config = dict(
    arch='preact_resnet',
    rotation_deg=5,
    num_classes=17,
    norm='batchnorm',
    widths=[96, 144, 208],
    init='torch_default',
    shampoo_beta=0.99,
    eps=1e-08,
    adamw_lr_other_params=0.0012,
    final_lr_fraction=0,
    warmup_steps=2180,
)
Rows from block 5, named by matrix and row number. Rows with one number belong to one channel. Each number is 200 + 30 x the weight over its row's rms, rounded and kept within 0 to 999. All counts start at 0. After the name is the row's rms in percent of the matrix's.
# convs0: first 3x3 conv (model.blocks.5.convs.0.weight, 144x144x3x3), inputs 108-119, a 3x3 kernel for each
# convs1: second 3x3 conv (model.blocks.5.convs.1.weight, 144x144x3x3, transposed), outputs 108-119, a 3x3 kernel for each
convs0.19,110,177,183,214,204,208,221,214,204,228,226,215,182,230,133,197,136,200,177,185,192,204,162,204,158,242,163,204,209,225,187,231,262,217,230,227,209,273,213,205,156,149,214,172,200,206,256,155,180,208,162,179,224,219,205,188,234,206,225,213,235,188,177,193,199,163,198,141,176,176,163,180,229,191,210,211,218,218,226,190,172,186,238,98,167,186,189,253,201,204,249,204,193,182,220,146,190,182,177,242,224,193,145,194,231,221,222,176,169
convs1.19,098,148,252,233,209,136,225,166,184,198,185,173,178,152,225,137,246,200,239,190,199,218,199,200,220,203,159,177,182,212,209,188,194,219,217,203,229,161,174,174,165,256,199,258,158,170,151,189,185,229,192,165,204,223,206,211,260,248,198,228,187,209,200,211,229,168,178,222,199,246,194,207,203,252,238,212,190,237,185,245,188,203,142,165,188,185,264,136,201,184,196,199,194,230,190,203,195,210,171,230,169,201,196,164,204,195,213,193,200
convs0.20,087,257,159,186,179,174,193,235,144,176,221,217,196,213,205,213,281,214,237,193,175,224,201,240,178,218,201,195,243,244,180,201,162,199,206,236,186,215,235,192,225,215,188,275,188,249,208,227,200,231,194,166,170,211,232,231,181,180,228,229,167,184,222,189,171,174,106,158,203,193,201,172,185,201,221,207,208,227,142,204,170,207,211,197,197,120,220,228,228,184,171,203,224,231,208,189,173,182,192,170,149,184,187,194,211,183,192,164,202
convs1.20,093,190,190,223,176,197,231,134,260,182,183,230,183,187,231,258,190,188,199,161,199,204,243,150,146,198,197,216,224,182,194,221,222,242,236,182,161,254,231,252,232,203,173,227,177,261,203,202,208,167,243,181,292,240,158,153,197,205,209,223,195,177,185,223,227,212,183,206,173,234,176,207,173,180,184,190,189,178,254,218,207,153,256,232,207,155,196,243,162,197,266,186,196,150,217,213,169,180,179,217,233,190,208,194,198,194,191,187,209
convs0.21,098,179,281,163,145,168,301,223,158,170,162,197,181,178,156,143,272,186,164,197,252,260,197,199,223,221,176,226,192,165,212,211,193,183,248,227,172,184,217,200,198,214,187,154,252,210,153,210,249,192,172,217,226,187,199,183,205,200,187,196,197,195,201,176,207,165,182,217,218,177,203,202,198,153,326,281,123,243,248,178,160,123,248,177,178,202,267,178,195,204,197,161,202,183,242,172,207,196,221,219,235,186,175,191,243,221,241,201,170
convs1.21,101,175,257,187,183,209,295,252,177,206,144,158,265,155,163,171,239,201,171,126,231,221,199,201,190,219,186,218,212,207,175,198,189,191,190,177,197,126,199,190,212,170,160,237,183,210,227,125,194,232,180,173,172,175,201,198,197,193,187,167,207,223,189,206,135,244,202,165,222,200,192,187,175,227,144,181,259,215,239,238,229,216,170,195,176,240,188,199,240,221,219,238,198,212,206,167,203,192,179,201,194,246,202,174,226,201,187,198,221
convs0.22,109,189,213,209,169,266,112,125,168,228,141,232,186,230,169,216,151,192,208,181,263,178,181,201,211,214,180,202,190,156,166,184,157,219,186,147,164,205,180,248,256,190,227,194,254,220,226,185,220,177,210,279,219,181,253,176,197,239,145,170,242,188,191,178,186,159,213,216,207,179,175,189,179,187,149,215,209,204,198,197,214,198,163,224,173,154,203,163,210,171,184,203,212,224,207,164,199,226,172,183,187,194,242,238,177,226,178,210,175
convs1.22,100,151,210,264,199,167,230,192,179,200,161,215,182,161,177,154,244,212,198,187,186,166,201,246,201,144,194,195,207,161,225,198,167,179,234,212,175,190,187,195,247,175,165,166,161,199,196,182,185,156,223,237,154,211,194,180,206,195,132,245,195,208,138,181,184,179,224,197,202,197,198,203,175,228,182,210,169,231,133,255,257,152,220,190,153,216,192,150,222,208,198,223,134,195,189,245,162,196,194,195,196,189,192,214,177,170,209,185,158
convs0.23,100,222,240,208,213,153,205,205,207,182,210,234,266,152,191,209,182,142,210,163,181,225,223,153,166,209,206,228,205,205,256,201,191,147,135,197,212,232,160,188,222,145,183,211,202,213,197,201,160,182,171,174,198,189,181,168,184,223,197,212,221,231,179,208,202,223,222,217,271,275,137,197,258,173,201,181,219,206,171,203,183,228,207,225,197,237,209,171,205,175,210,198,217,213,224,182,227,207,170,179,139,192,190,156,187,134,161,192,209
convs1.23,106,204,116,229,192,184,197,197,163,196,218,197,212,239,197,273,179,162,213,179,202,223,208,173,202,221,214,183,203,211,158,179,202,170,227,213,180,207,191,185,222,172,247,206,180,143,184,179,204,177,211,193,145,159,190,219,236,151,205,206,223,205,177,184,251,215,173,104,208,202,200,175,207,196,251,184,204,158,170,199,223,153,199,207,200,210,253,192,212,223,222,184,222,184,161,175,188,195,197,193,200,186,212,229,163,224,221,192,212
convs0.24,103,200,174,193,178,210,160,204,153,167,201,159,144,185,189,190,234,235,201,243,204,213,161,218,184,195,148,137,257,161,181,260,243,173,183,194,230,191,198,189,191,207,220,157,181,201,199,226,254,166,180,187,204,182,134,203,238,209,184,184,199,217,228,177,276,215,231,186,211,159,128,179,134,163,233,207,229,172,156,218,215,214,179,195,214,165,172,138,180,222,205,217,246,202,167,171,167,244,187,165,203,188,230,232,207,228,160,181,177
convs1.24,098,184,243,166,151,167,211,226,205,173,162,190,215,168,106,151,191,207,153,190,201,138,207,232,212,230,159,212,169,237,239,261,213,225,185,184,158,127,230,166,185,124,263,219,169,199,214,199,178,198,189,174,232,200,159,213,183,195,183,163,237,165,188,183,219,180,224,242,202,171,156,229,178,238,216,192,221,218,266,209,152,192,190,226,144,167,170,163,215,161,116,202,262,242,202,204,218,232,183,210,196,218,238,162,166,249,176,171,204
convs0.25,097,187,217,209,131,241,175,157,205,240,126,181,193,188,182,161,233,202,209,237,174,183,284,203,193,203,209,223,149,197,221,189,181,199,254,192,209,213,199,154,244,176,164,198,184,173,169,191,231,206,198,192,216,213,210,203,158,211,249,161,176,302,192,161,196,181,166,194,215,167,196,183,190,228,175,236,204,167,191,193,138,203,184,216,244,208,139,214,226,191,173,238,211,198,188,218,226,188,247,208,178,227,213,172,196,197,203,202,211
convs1.25,101,177,189,170,190,168,229,190,179,145,225,187,252,189,224,270,130,157,221,192,204,200,212,216,202,178,215,163,233,188,225,206,189,238,171,213,172,231,209,193,207,239,138,259,146,189,185,201,212,187,223,170,174,192,184,228,175,154,234,213,184,166,232,244,230,172,172,180,200,211,174,202,235,150,169,221,213,164,198,128,203,155,224,188,191,198,230,186,197,179,189,204,235,211,186,244,207,236,210,240,223,178,208,210,208,209,152,197,246
convs0.26,098,206,223,166,228,198,198,229,199,162,206,150,238,191,186,198,236,144,168,212,181,205,183,210,213,216,195,245,136,195,214,239,147,211,194,159,253,176,223,216,232,198,181,102,236,234,265,235,199,183,194,251,168,222,186,128,239,188,207,204,206,149,191,127,194,218,199,204,221,191,227,159,240,186,214,148,190,196,190,157,185,184,189,194,294,198,198,201,158,194,207,215,195,190,190,197,195,238,156,253,172,167,140,215,220,207,188,154,176
convs1.26,098,230,180,225,225,143,171,185,189,239,179,244,237,185,191,202,225,161,178,172,146,230,226,152,199,189,248,250,137,231,105,174,219,191,141,236,216,228,269,222,214,211,178,200,221,235,189,205,165,188,185,207,229,241,209,188,160,184,233,179,185,193,168,213,193,213,174,229,179,193,212,200,216,211,189,169,151,183,172,218,157,183,218,162,224,271,212,195,131,187,197,168,163,161,199,217,154,166,201,147,165,146,197,223,171,189,235,145,188
convs0.27,098,176,193,192,223,169,210,224,179,176,190,176,182,181,180,222,172,190,194,180,208,213,201,237,231,187,224,170,196,206,165,206,203,200,178,210,174,254,173,169,208,205,172,176,190,181,187,178,235,192,176,179,170,213,213,232,221,166,200,233,206,256,215,136,208,157,202,185,190,175,183,198,208,213,216,178,212,146,247,169,211,191,223,148,202,190,200,141,211,154,200,181,201,146,224,196,184,237,221,186,211,227,221,218,170,185,175,229,181
convs1.27,104,193,273,192,149,169,181,139,183,248,209,201,241,216,199,230,163,208,235,229,175,157,204,200,225,193,208,234,199,174,324,192,206,175,201,152,201,160,223,196,234,176,206,160,215,175,208,160,227,162,221,207,179,218,229,196,190,120,239,193,147,162,154,212,179,199,202,189,184,191,132,218,250,186,212,209,179,227,123,219,216,277,199,212,154,227,205,190,163,185,228,179,153,226,184,231,209,161,174,152,155,149,218,200,166,208,212,214,164
convs0.28,097,188,217,226,193,219,199,181,212,193,207,262,228,218,199,216,177,180,237,169,188,225,175,258,248,195,221,182,220,180,180,204,213,170,211,193,157,226,204,181,188,212,225,173,189,224,227,175,170,193,180,203,188,190,223,235,183,204,253,202,152,217,188,165,211,242,170,193,233,222,207,210,223,203,229,205,179,196,175,277,223,191,214,234,230,184,159,224,201,165,196,167,238,155,179,231,256,151,177,171,176,182,131,186,182,191,191,161,222
convs1.28,101,151,161,243,223,158,131,221,140,177,231,192,223,220,227,200,234,152,209,255,164,212,214,207,175,227,237,233,210,155,200,208,198,228,205,243,206,223,169,193,169,201,197,228,159,178,181,221,179,201,181,185,186,176,270,265,137,215,258,213,174,242,212,234,168,196,197,225,176,202,204,182,218,183,193,218,205,189,197,200,186,176,197,203,227,187,230,214,195,167,196,170,194,182,209,185,190,198,185,216,183,138,173,190,191,228,221,167,198
convs0.29,106,227,249,221,137,202,224,273,158,169,202,245,188,175,183,256,210,142,213,244,159,180,150,195,214,183,187,192,181,183,254,200,226,224,174,187,246,187,205,186,248,141,187,167,228,213,153,220,211,174,248,199,217,188,222,177,198,141,156,188,230,199,175,240,249,225,99,271,164,224,135,229,248,240,226,211,231,185,174,269,242,91,176,213,176,172,195,223,193,223,232,178,183,226,187,226,213,184,204,213,214,214,205,235,183,190,209,179,201
convs1.29,094,178,221,165,136,246,225,204,158,241,209,217,203,166,190,235,212,202,213,205,213,183,195,206,184,159,169,210,201,232,206,217,208,187,194,242,202,195,187,202,252,202,150,208,174,243,191,165,236,216,216,166,221,181,173,232,192,233,213,212,176,273,166,189,208,163,153,172,189,206,178,163,205,169,190,177,201,214,265,171,180,181,152,185,236,176,185,192,202,180,205,162,192,196,193,155,265,148,231,238,227,231,188,193,191,191,178,216,182
convs0.30,101,199,185,189,210,181,207,229,212,256,142,206,169,177,179,213,158,195,231,204,188,60,204,226,184,201,182,206,180,157,247,186,161,145,174,203,175,215,255,192,196,195,186,161,213,161,244,176,208,171,183,252,131,228,217,230,196,162,226,222,216,177,196,191,127,198,147,235,184,207,260,204,214,161,177,191,185,183,213,168,246,196,224,165,250,188,227,193,145,151,158,204,205,160,204,265,267,176,208,166,183,175,228,205,219,195,214,158,214
convs1.30,102,177,174,222,170,220,204,268,168,170,168,189,153,208,191,185,190,187,158,157,179,192,195,141,210,201,228,226,234,182,209,213,195,208,168,248,221,164,175,237,182,173,209,199,157,258,161,151,153,212,233,243,194,200,160,178,220,207,205,243,200,179,203,206,201,188,182,186,250,190,206,184,207,168,178,228,153,250,171,171,211,215,180,150,182,185,192,185,201,245,177,190,201,203,202,187,144,198,218,163,164,214,180,201,177,229,190,149,191
convs0.31,114,239,227,217,237,196,182,185,167,215,250,179,194,141,201,241,198,202,178,199,223,187,190,203,170,189,181,230,169,199,236,235,150,174,202,215,203,185,150,205,205,144,255,172,212,201,176,173,197,208,195,220,216,230,187,189,209,180,205,180,202,197,174,191,204,195,182,173,208,180,153,193,201,253,161,120,216,200,217,191,150,187,150,173,164,213,202,280,248,175,190,190,191,191,73,217,234,224,179,281,214,204,180,242,219,199,131,227,217
convs1.31,092,210,201,197,210,205,194,213,159,197,230,193,243,205,156,145,233,263,164,226,197,203,197,229,148,209,188,187,188,168,201,210,160,188,204,178,166,173,224,166,174,306,227,199,181,240,197,193,165,200,208,233,214,172,205,235,216,235,216,217,188,181,179,199,222,211,224,204,178,190,213,180,194,179,202,149,160,256,166,211,234,200,169,162,155,166,234,161,212,239,216,200,166,187,214,158,220,223,213,150,176,160,238,209,179,192,224,141,161
convs0.32,100,180,192,189,180,199,153,173,185,218,163,167,127,212,216,195,245,176,245,174,212,163,162,149,194,189,219,186,178,199,234,143,180,220,171,160,172,174,190,249,206,243,240,176,260,191,192,201,201,189,224,198,170,192,168,169,194,199,204,185,230,206,134,191,175,200,188,181,159,196,132,205,195,206,189,243,182,204,201,258,192,180,196,246,197,162,172,159,227,205,209,184,177,149,263,156,173,189,196,231,198,242,175,226,225,216,192,207,208
convs1.32,107,208,215,201,222,239,217,207,210,203,273,191,260,176,221,245,141,181,213,269,225,204,229,199,145,181,172,181,135,249,210,186,199,199,219,136,215,219,205,211,221,208,167,164,150,180,172,196,222,168,257,251,165,240,181,216,243,216,185,208,181,215,182,231,233,180,197,235,218,205,227,158,180,171,233,127,202,207,224,176,203,184,206,221,144,207,224,270,221,181,144,170,191,236,227,270,205,194,168,202,213,182,207,163,206,201,168,209,197
convs0.33,107,189,182,172,211,196,149,182,186,216,177,191,194,206,213,150,237,135,234,242,178,168,179,201,257,154,246,183,156,210,156,174,197,160,237,237,161,226,156,190,225,223,251,148,192,217,281,189,168,151,212,184,212,201,209,173,205,197,221,233,216,195,183,232,188,227,210,221,214,188,176,185,230,221,156,160,180,253,256,175,170,199,213,197,197,190,181,265,143,213,264,189,166,239,179,215,212,173,173,187,175,195,231,243,173,192,187,189,165
convs1.33,100,221,235,207,161,211,176,135,196,208,126,236,201,184,189,218,228,239,219,171,192,228,177,221,226,178,215,167,218,137,234,157,177,209,179,171,216,195,241,211,114,180,242,219,256,197,166,198,220,197,224,192,206,194,214,207,199,187,175,224,203,208,177,176,210,228,210,186,169,198,233,186,188,186,210,252,168,202,203,232,210,233,179,124,182,187,235,146,221,188,131,183,203,195,186,166,173,190,193,166,132,194,238,174,178,165,197,212,202
convs0.34,092,204,196,212,214,154,206,230,233,183,197,189,207,197,171,172,192,231,209,95,177,181,182,197,182,174,213,201,213,209,209,268,204,188,222,245,168,183,183,157,152,156,166,208,192,214,195,210,237,210,183,185,189,210,214,206,212,188,225,205,272,285,183,207,172,214,209,214,249,154,224,176,186,205,215,194,177,188,203,210,192,157,149,182,285,186,184,234,204,180,155,204,210,174,175,183,152,180,145,247,255,186,198,174,216,226,178,186,138
convs1.34,103,204,216,173,195,189,185,196,192,193,198,250,179,154,168,325,176,185,152,226,186,175,249,195,155,152,193,230,220,184,214,234,206,217,168,185,219,201,200,227,202,205,131,183,191,199,223,178,208,208,181,184,193,194,184,171,246,130,184,215,207,200,167,196,218,215,179,148,201,183,247,201,179,212,118,199,157,236,153,149,203,178,301,193,255,179,186,281,119,162,258,171,216,172,157,226,175,207,198,188,210,198,169,213,166,201,162,254,186
convs0.35,094,241,180,232,210,172,196,231,178,245,207,166,216,169,171,156,204,239,165,200,163,194,182,215,183,215,202,146,216,202,261,169,210,213,189,227,188,250,190,190,222,194,209,195,192,181,256,223,206,141,223,231,200,226,191,243,189,193,174,155,210,233,194,203,192,161,182,203,239,187,213,199,215,219,160,185,192,189,171,194,141,183,155,244,183,190,183,243,211,221,214,157,189,207,209,210,222,180,186,140,243,214,240,154,194,209,184,261,221
convs1.35,100,193,241,182,197,171,204,198,195,233,212,203,199,182,225,200,177,169,171,170,239,186,223,155,200,210,187,179,245,242,299,196,191,180,153,187,206,182,192,166,160,217,158,236,161,216,219,171,218,139,200,227,256,259,172,220,212,159,207,194,192,218,216,207,253,191,199,174,190,226,211,188,208,185,247,152,205,187,167,164,160,197,151,214,214,193,235,192,218,221,215,193,195,177,172,228,171,163,193,183,200,184,185,219,215,209,157,208,131
convs0.36,097,225,172,203,172,202,189,181,205,206,209,215,178,222,229,191,238,163,211,230,168,204,248,231,188,237,220,208,161,251,160,228,217,202,192,220,157,208,204,163,159,194,168,138,203,165,221,243,211,157,215,223,169,203,197,194,185,112,189,247,178,309,173,172,145,189,176,285,172,168,258,255,201,204,192,185,127,178,171,216,179,236,188,266,182,140,246,203,157,162,207,215,199,228,200,216,169,193,229,216,234,190,217,178,254,177,159,180,206
convs1.36,102,189,210,218,181,196,187,224,192,172,211,217,252,148,172,250,186,153,180,202,247,190,182,224,200,237,172,232,240,197,169,166,229,170,208,170,231,201,165,227,193,153,207,202,154,231,208,165,201,210,207,199,215,216,167,200,190,212,256,201,190,187,155,237,164,233,239,152,212,155,169,158,191,175,185,219,183,171,193,119,182,170,278,209,210,223,180,207,139,186,209,139,244,207,212,193,195,179,247,229,182,238,168,168,186,178,120,237,229
convs0.37,098,185,151,183,136,286,186,224,250,178,217,201,155,208,209,204,174,186,235,254,195,139,347,249,142,298,238,163,179,175,236,187,212,214,195,202,229,202,202,238,190,204,204,248,144,187,167,243,188,188,192,204,184,176,189,200,228,154,206,233,229,147,214,200,224,219,163,219,204,204,214,192,194,237,172,190,227,189,195,178,179,186,181,219,200,208,229,192,223,270,185,152,220,217,189,167,196,217,219,277,168,181,180,205,188,150,206,249,154
convs1.37,102,218,155,240,224,154,226,198,193,273,200,202,201,195,198,220,185,231,235,179,219,218,162,182,224,183,246,257,167,199,206,173,239,205,258,199,159,223,196,249,262,218,237,217,269,223,183,245,269,236,164,202,207,137,191,205,172,205,201,168,176,207,179,211,174,236,176,182,111,226,185,172,158,175,162,178,200,148,178,219,209,219,187,228,259,290,222,226,204,169,154,229,208,202,223,227,196,216,186,175,226,201,215,208,227,236,212,253,214
convs0.38,091,161,197,269,216,146,226,172,253,247,204,135,217,196,186,137,211,178,233,201,260,195,192,184,204,220,171,218,180,174,216,232,219,210,214,198,186,239,173,216,226,165,191,144,215,193,250,162,191,182,202,166,195,191,225,212,216,199,149,233,223,196,199,175,165,230,210,231,183,199,251,209,213,207,231,210,226,206,166,174,213,148,180,168,184,176,206,188,240,168,180,118,174,214,251,229,243,223,212,268,195,217,225,233,200,245,176,196,266
convs1.38,096,268,156,201,205,193,143,202,250,165,236,211,119,196,217,218,194,237,237,165,157,216,212,243,181,174,225,188,238,193,151,184,221,184,168,199,227,173,194,272,182,241,167,224,181,210,221,232,145,126,207,178,168,208,168,197,198,227,202,199,257,206,184,172,155,204,202,193,214,218,108,193,172,243,171,236,163,188,188,197,182,206,177,167,143,246,225,204,205,219,184,222,183,208,258,212,201,171,232,171,166,198,203,175,248,195,193,275,153
convs0.39,100,198,193,157,210,213,204,230,184,212,173,227,210,186,193,197,208,167,198,177,218,162,176,193,165,196,225,256,194,204,252,197,198,162,214,197,175,169,239,223,173,238,131,180,153,228,256,164,220,198,142,277,229,214,191,190,198,201,234,166,145,253,182,209,197,289,190,245,209,209,138,134,200,186,122,217,215,152,246,224,198,253,257,220,242,215,185,152,181,182,236,160,144,200,207,204,241,196,249,201,120,203,211,213,237,210,194,191,264
convs1.39,098,202,204,222,221,187,196,183,187,143,177,238,208,242,236,220,194,209,177,261,231,172,245,221,140,173,149,156,224,227,167,220,237,209,195,220,161,266,199,188,245,134,139,98,169,160,215,177,206,189,238,212,202,291,185,169,193,174,115,182,193,202,211,235,211,155,170,194,157,152,161,193,203,255,197,185,170,280,198,206,234,163,168,198,225,209,162,162,196,254,209,178,207,188,210,217,139,193,216,175,206,166,205,255,205,212,246,167,214
convs0.40,097,178,212,125,210,230,222,207,208,205,231,201,163,184,190,198,213,189,221,194,147,148,200,213,196,187,229,245,211,243,232,208,229,145,255,196,180,170,169,214,135,271,194,245,212,151,149,184,235,201,203,137,155,179,205,207,186,205,224,217,228,221,246,168,211,184,144,189,178,154,183,175,210,199,213,207,160,244,222,224,182,203,173,180,195,261,233,222,198,193,171,186,174,179,171,235,205,206,211,204,203,216,183,189,193,187,172,181,204
convs1.40,102,207,199,203,212,199,223,261,192,204,168,183,225,203,196,206,185,178,175,189,175,258,180,219,245,255,245,217,194,221,203,238,206,184,202,188,183,256,208,198,180,197,241,219,237,234,195,182,218,222,193,268,200,258,219,188,211,201,244,185,238,186,238,221,200,210,154,176,241,247,167,162,171,201,215,185,238,214,132,175,227,244,200,168,165,149,200,216,250,207,156,210,226,256,196,217,182,213,206,168,241,193,251,210,183,218,180,201,209
convs0.41,093,167,212,280,233,171,297,180,139,209,207,243,190,160,160,211,185,206,108,203,208,167,248,217,207,197,167,181,216,215,146,195,201,216,210,204,225,188,159,166,170,186,203,182,191,185,240,211,213,198,170,220,180,226,233,183,208,174,226,223,252,207,210,184,263,222,187,195,244,176,203,266,213,258,176,161,207,186,230,202,183,264,252,190,233,160,245,244,210,179,233,203,217,159,215,159,157,144,248,192,122,200,207,220,213,206,176,223,207
convs1.41,101,190,211,142,188,189,171,186,260,176,187,185,287,182,205,199,242,159,197,201,199,212,201,197,160,197,198,197,199,235,237,204,251,202,176,173,214,203,200,210,152,209,191,205,205,159,223,232,214,196,196,176,198,181,192,218,203,193,201,197,179,212,228,177,207,173,192,217,202,190,214,213,171,189,226,153,182,194,212,192,218,178,171,199,249,220,170,238,124,142,271,165,207,190,146,196,183,172,169,177,179,149,217,194,265,190,186,240,217
convs0.42,098,226,205,223,214,229,184,189,149,222,158,213,183,248,210,198,171,243,152,187,199,186,236,200,164,177,179,165,183,219,149,194,144,224,237,194,183,173,252,184,223,198,138,213,193,208,211,200,156,173,206,185,178,179,210,172,183,196,212,201,193,217,245,201,162,267,190,218,193,221,211,185,191,231,183,213,181,210,201,261,236,232,197,219,231,180,191,158,172,197,187,174,155,202,163,203,209,203,185,189,175,204,269,248,204,195,192,203,260
convs1.42,100,212,183,140,220,162,206,206,228,175,179,194,230,188,179,200,206,163,151,211,215,190,218,158,156,205,214,225,203,230,248,217,223,212,205,181,224,180,237,157,170,224,171,184,175,238,193,189,234,211,197,211,221,199,182,222,239,205,221,243,262,151,228,216,146,192,155,204,231,202,192,190,193,221,159,182,195,248,254,136,204,170,261,184,278,164,182,223,123,207,187,192,219,207,192,166,198,192,199,183,209,196,165,190,238,199,138,229,171
convs0.43,095,174,210,220,119,153,206,137,179,195,186,211,197,142,155,235,186,214,174,209,244,270,178,230,232,213,191,222,171,183,167,168,186,201,170,186,202,231,177,161,202,167,244,203,222,185,312,222,125,264,237,154,220,242,247,170,180,197,150,223,197,218,196,190,190,173,199,193,210,201,179,179,179,206,207,199,208,186,190,155,159,187,232,260,218,176,173,179,174,154,228,241,220,234,185,161,215,182,212,274,219,178,229,177,215,216,159,205,190
convs1.43,104,197,192,176,162,245,214,222,193,250,161,233,218,179,188,201,179,188,146,197,135,175,167,245,225,228,221,230,212,185,189,199,235,178,201,230,219,220,239,201,164,196,237,200,211,177,202,174,184,224,199,184,244,286,154,196,178,229,163,196,169,160,209,193,174,212,182,229,157,240,215,208,159,210,198,199,198,194,175,234,189,176,187,161,228,180,187,196,229,235,165,181,191,179,218,216,172,186,200,171,229,249,176,221,187,211,158,143,222
convs0.44,099,235,175,200,233,191,200,218,170,186,182,177,208,247,239,208,188,212,209,243,143,262,190,170,222,171,197,200,184,220,244,198,143,213,208,153,203,216,191,189,182,173,212,168,235,247,155,126,162,199,192,159,268,262,219,175,204,214,207,182,156,178,189,204,191,169,177,197,178,222,233,215,201,279,244,237,143,203,214,259,220,222,223,163,161,219,242,194,193,255,225,172,143,208,177,129,159,232,237,163,246,247,264,243,205,206,159,194,192
convs1.44,097,175,168,195,173,163,180,218,198,180,218,208,233,148,164,251,159,180,196,195,160,173,151,123,164,233,184,232,221,168,229,210,248,209,202,213,211,144,186,212,195,215,164,191,182,203,213,180,211,203,174,175,241,225,183,187,187,199,245,183,189,179,178,143,184,190,162,217,178,166,157,156,133,182,201,206,229,242,231,193,218,198,182,195,187,211,199,221,226,195,184,241,177,192,174,189,201,192,175,180,223,219,234,250,185,219,212,197,227
convs0.45,113,145,196,268,249,229,167,138,227,192,228,226,199,226,179,162,185,209,173,195,205,202,259,212,173,160,167,222,187,237,237,179,178,189,227,163,193,173,162,157,202,169,218,245,197,219,197,168,194,269,183,188,191,186,214,169,186,219,137,235,216,202,242,167,158,201,234,168,174,214,236,194,217,205,198,168,233,202,168,154,177,218,268,148,248,205,173,237,231,190,185,253,174,201,231,247,166,202,188,204,159,179,226,218,257,170,173,175,257
convs1.45,098,230,176,165,239,155,178,192,190,216,205,177,176,214,212,208,241,181,197,234,214,202,151,205,203,151,210,215,197,203,145,135,229,168,194,200,212,262,176,213,194,175,126,208,175,205,200,183,212,204,163,192,202,172,184,223,191,193,193,166,182,186,191,195,236,144,205,230,197,205,223,169,200,202,229,200,196,160,131,220,210,176,130,175,132,232,240,182,254,260,191,213,244,142,222,233,218,196,179,145,204,221,196,236,185,130,290,220,197
convs0.46,093,185,204,220,228,196,199,213,236,228,142,187,172,260,248,174,227,198,197,231,191,225,203,198,176,197,180,227,207,193,218,199,188,193,266,205,157,245,233,195,242,203,187,223,206,129,244,161,220,165,166,192,187,179,179,233,214,186,243,233,224,181,225,189,201,208,139,205,209,201,221,223,215,197,182,162,208,177,128,232,208,254,207,162,162,191,110,217,169,217,227,262,219,279,195,186,247,153,216,145,193,193,180,167,189,254,199,210,217
convs1.46,095,202,201,195,207,234,176,191,210,181,199,220,164,196,189,170,208,160,279,182,159,210,145,205,237,203,202,189,250,223,198,160,210,213,211,241,181,248,218,243,227,233,201,241,175,213,187,198,208,183,201,235,214,193,171,162,222,235,234,215,233,169,196,222,153,163,239,232,187,195,165,197,257,192,216,209,244,186,201,165,178,203,212,249,190,164,232,180,181,201,254,204,168,221,184,206,189,198,193,212,253,183,194,131,204,231,232,227,217
convs0.47,109,187,194,175,208,227,140,210,204,170,186,245,218,233,252,193,175,210,184,212,193,184,163,194,221,219,226,191,151,211,144,185,218,186,187,229,209,226,200,229,199,189,196,163,193,159,174,241,204,225,248,210,192,204,207,137,243,160,167,248,154,258,198,204,194,165,150,223,182,243,182,188,215,198,177,161,185,186,247,203,222,159,206,154,178,210,209,174,207,175,187,209,195,203,193,128,208,228,214,212,210,244,215,182,206,178,187,176,205
convs1.47,103,209,256,199,202,202,170,140,192,244,159,245,222,167,198,219,182,146,153,190,190,197,142,226,254,261,226,212,182,204,266,203,177,149,203,217,173,257,186,187,213,172,200,122,172,182,165,190,176,202,192,180,181,232,215,273,184,215,242,124,221,240,221,196,184,194,168,231,183,224,235,245,185,199,220,235,118,196,191,240,164,192,187,177,213,180,206,189,171,243,183,206,241,189,201,212,182,186,199,176,167,197,258,170,154,205,175,151,180
convs0.48,109,152,232,201,194,275,155,158,171,199,232,203,166,191,238,182,188,188,235,181,193,256,214,128,186,182,205,231,179,240,141,179,194,188,189,192,190,203,197,261,191,208,222,231,206,207,181,175,198,231,230,173,195,186,203,163,218,199,198,195,227,208,182,201,210,202,186,255,173,178,173,203,198,144,198,272,154,270,213,161,216,143,196,241,188,323,183,130,176,246,199,226,217,149,208,199,179,229,217,193,144,235,205,244,198,197,187,154,199
convs1.48,099,193,210,210,253,194,208,229,188,225,208,207,201,189,176,197,222,201,180,147,191,219,185,195,202,205,151,180,213,201,191,175,203,242,213,169,164,211,229,212,247,160,217,186,176,195,216,142,211,200,236,210,175,146,229,183,212,198,203,164,181,184,184,207,192,259,144,151,203,185,164,139,193,212,133,204,228,206,253,196,262,226,152,143,201,206,219,217,264,240,193,210,211,218,207,207,222,150,156,184,174,237,202,177,197,252,189,179,219
convs0.49,108,232,204,193,156,217,222,217,193,200,227,167,235,224,204,199,177,209,193,217,217,285,242,169,260,195,186,213,214,202,194,160,196,122,196,168,194,153,212,229,222,234,192,176,202,202,168,141,211,258,210,198,261,178,191,155,269,172,235,187,196,200,124,126,163,167,200,143,223,192,189,192,173,209,193,188,159,156,209,205,213,193,167,168,182,200,195,194,225,202,219,231,148,179,208,177,232,182,191,177,131,244,222,231,220,197,240,189,162
convs1.49,102,198,197,254,224,156,181,211,222,179,194,179,196,213,178,251,163,183,179,212,146,218,241,198,148,217,187,169,179,188,219,186,201,176,192,193,177,148,206,201,199,243,195,228,268,158,218,222,212,244,170,206,210,257,199,208,202,159,218,190,219,186,168,227,202,223,123,203,207,197,207,218,163,214,259,164,190,245,207,210,222,166,167,171,169,195,212,209,195,252,211,197,183,180,192,222,192,246,188,230,200,204,209,215,171,195,200,245,261
convs0.50,098,204,188,194,133,215,162,189,195,188,177,207,192,150,209,209,185,153,198,185,192,176,215,195,205,216,208,212,152,194,207,188,211,228,208,211,189,203,241,230,186,168,187,217,192,190,158,151,230,261,204,188,170,230,164,198,209,181,210,196,215,96,212,185,228,220,150,218,160,181,231,237,192,219,210,193,268,178,280,156,160,147,257,234,132,208,184,218,192,239,260,198,269,233,203,175,218,208,216,163,216,187,226,198,243,219,194,202,236
convs1.50,104,193,182,125,257,191,230,233,206,179,178,189,199,246,190,176,208,186,176,177,191,144,233,160,182,202,174,217,215,259,204,182,186,230,179,184,228,196,156,170,193,221,257,202,245,225,257,157,169,203,198,131,218,279,258,227,171,299,156,195,214,215,195,177,201,236,191,169,119,209,176,181,205,166,223,217,156,211,174,210,198,189,154,141,231,304,204,195,174,236,137,191,236,181,204,202,170,195,172,249,212,244,211,242,220,233,238,191,172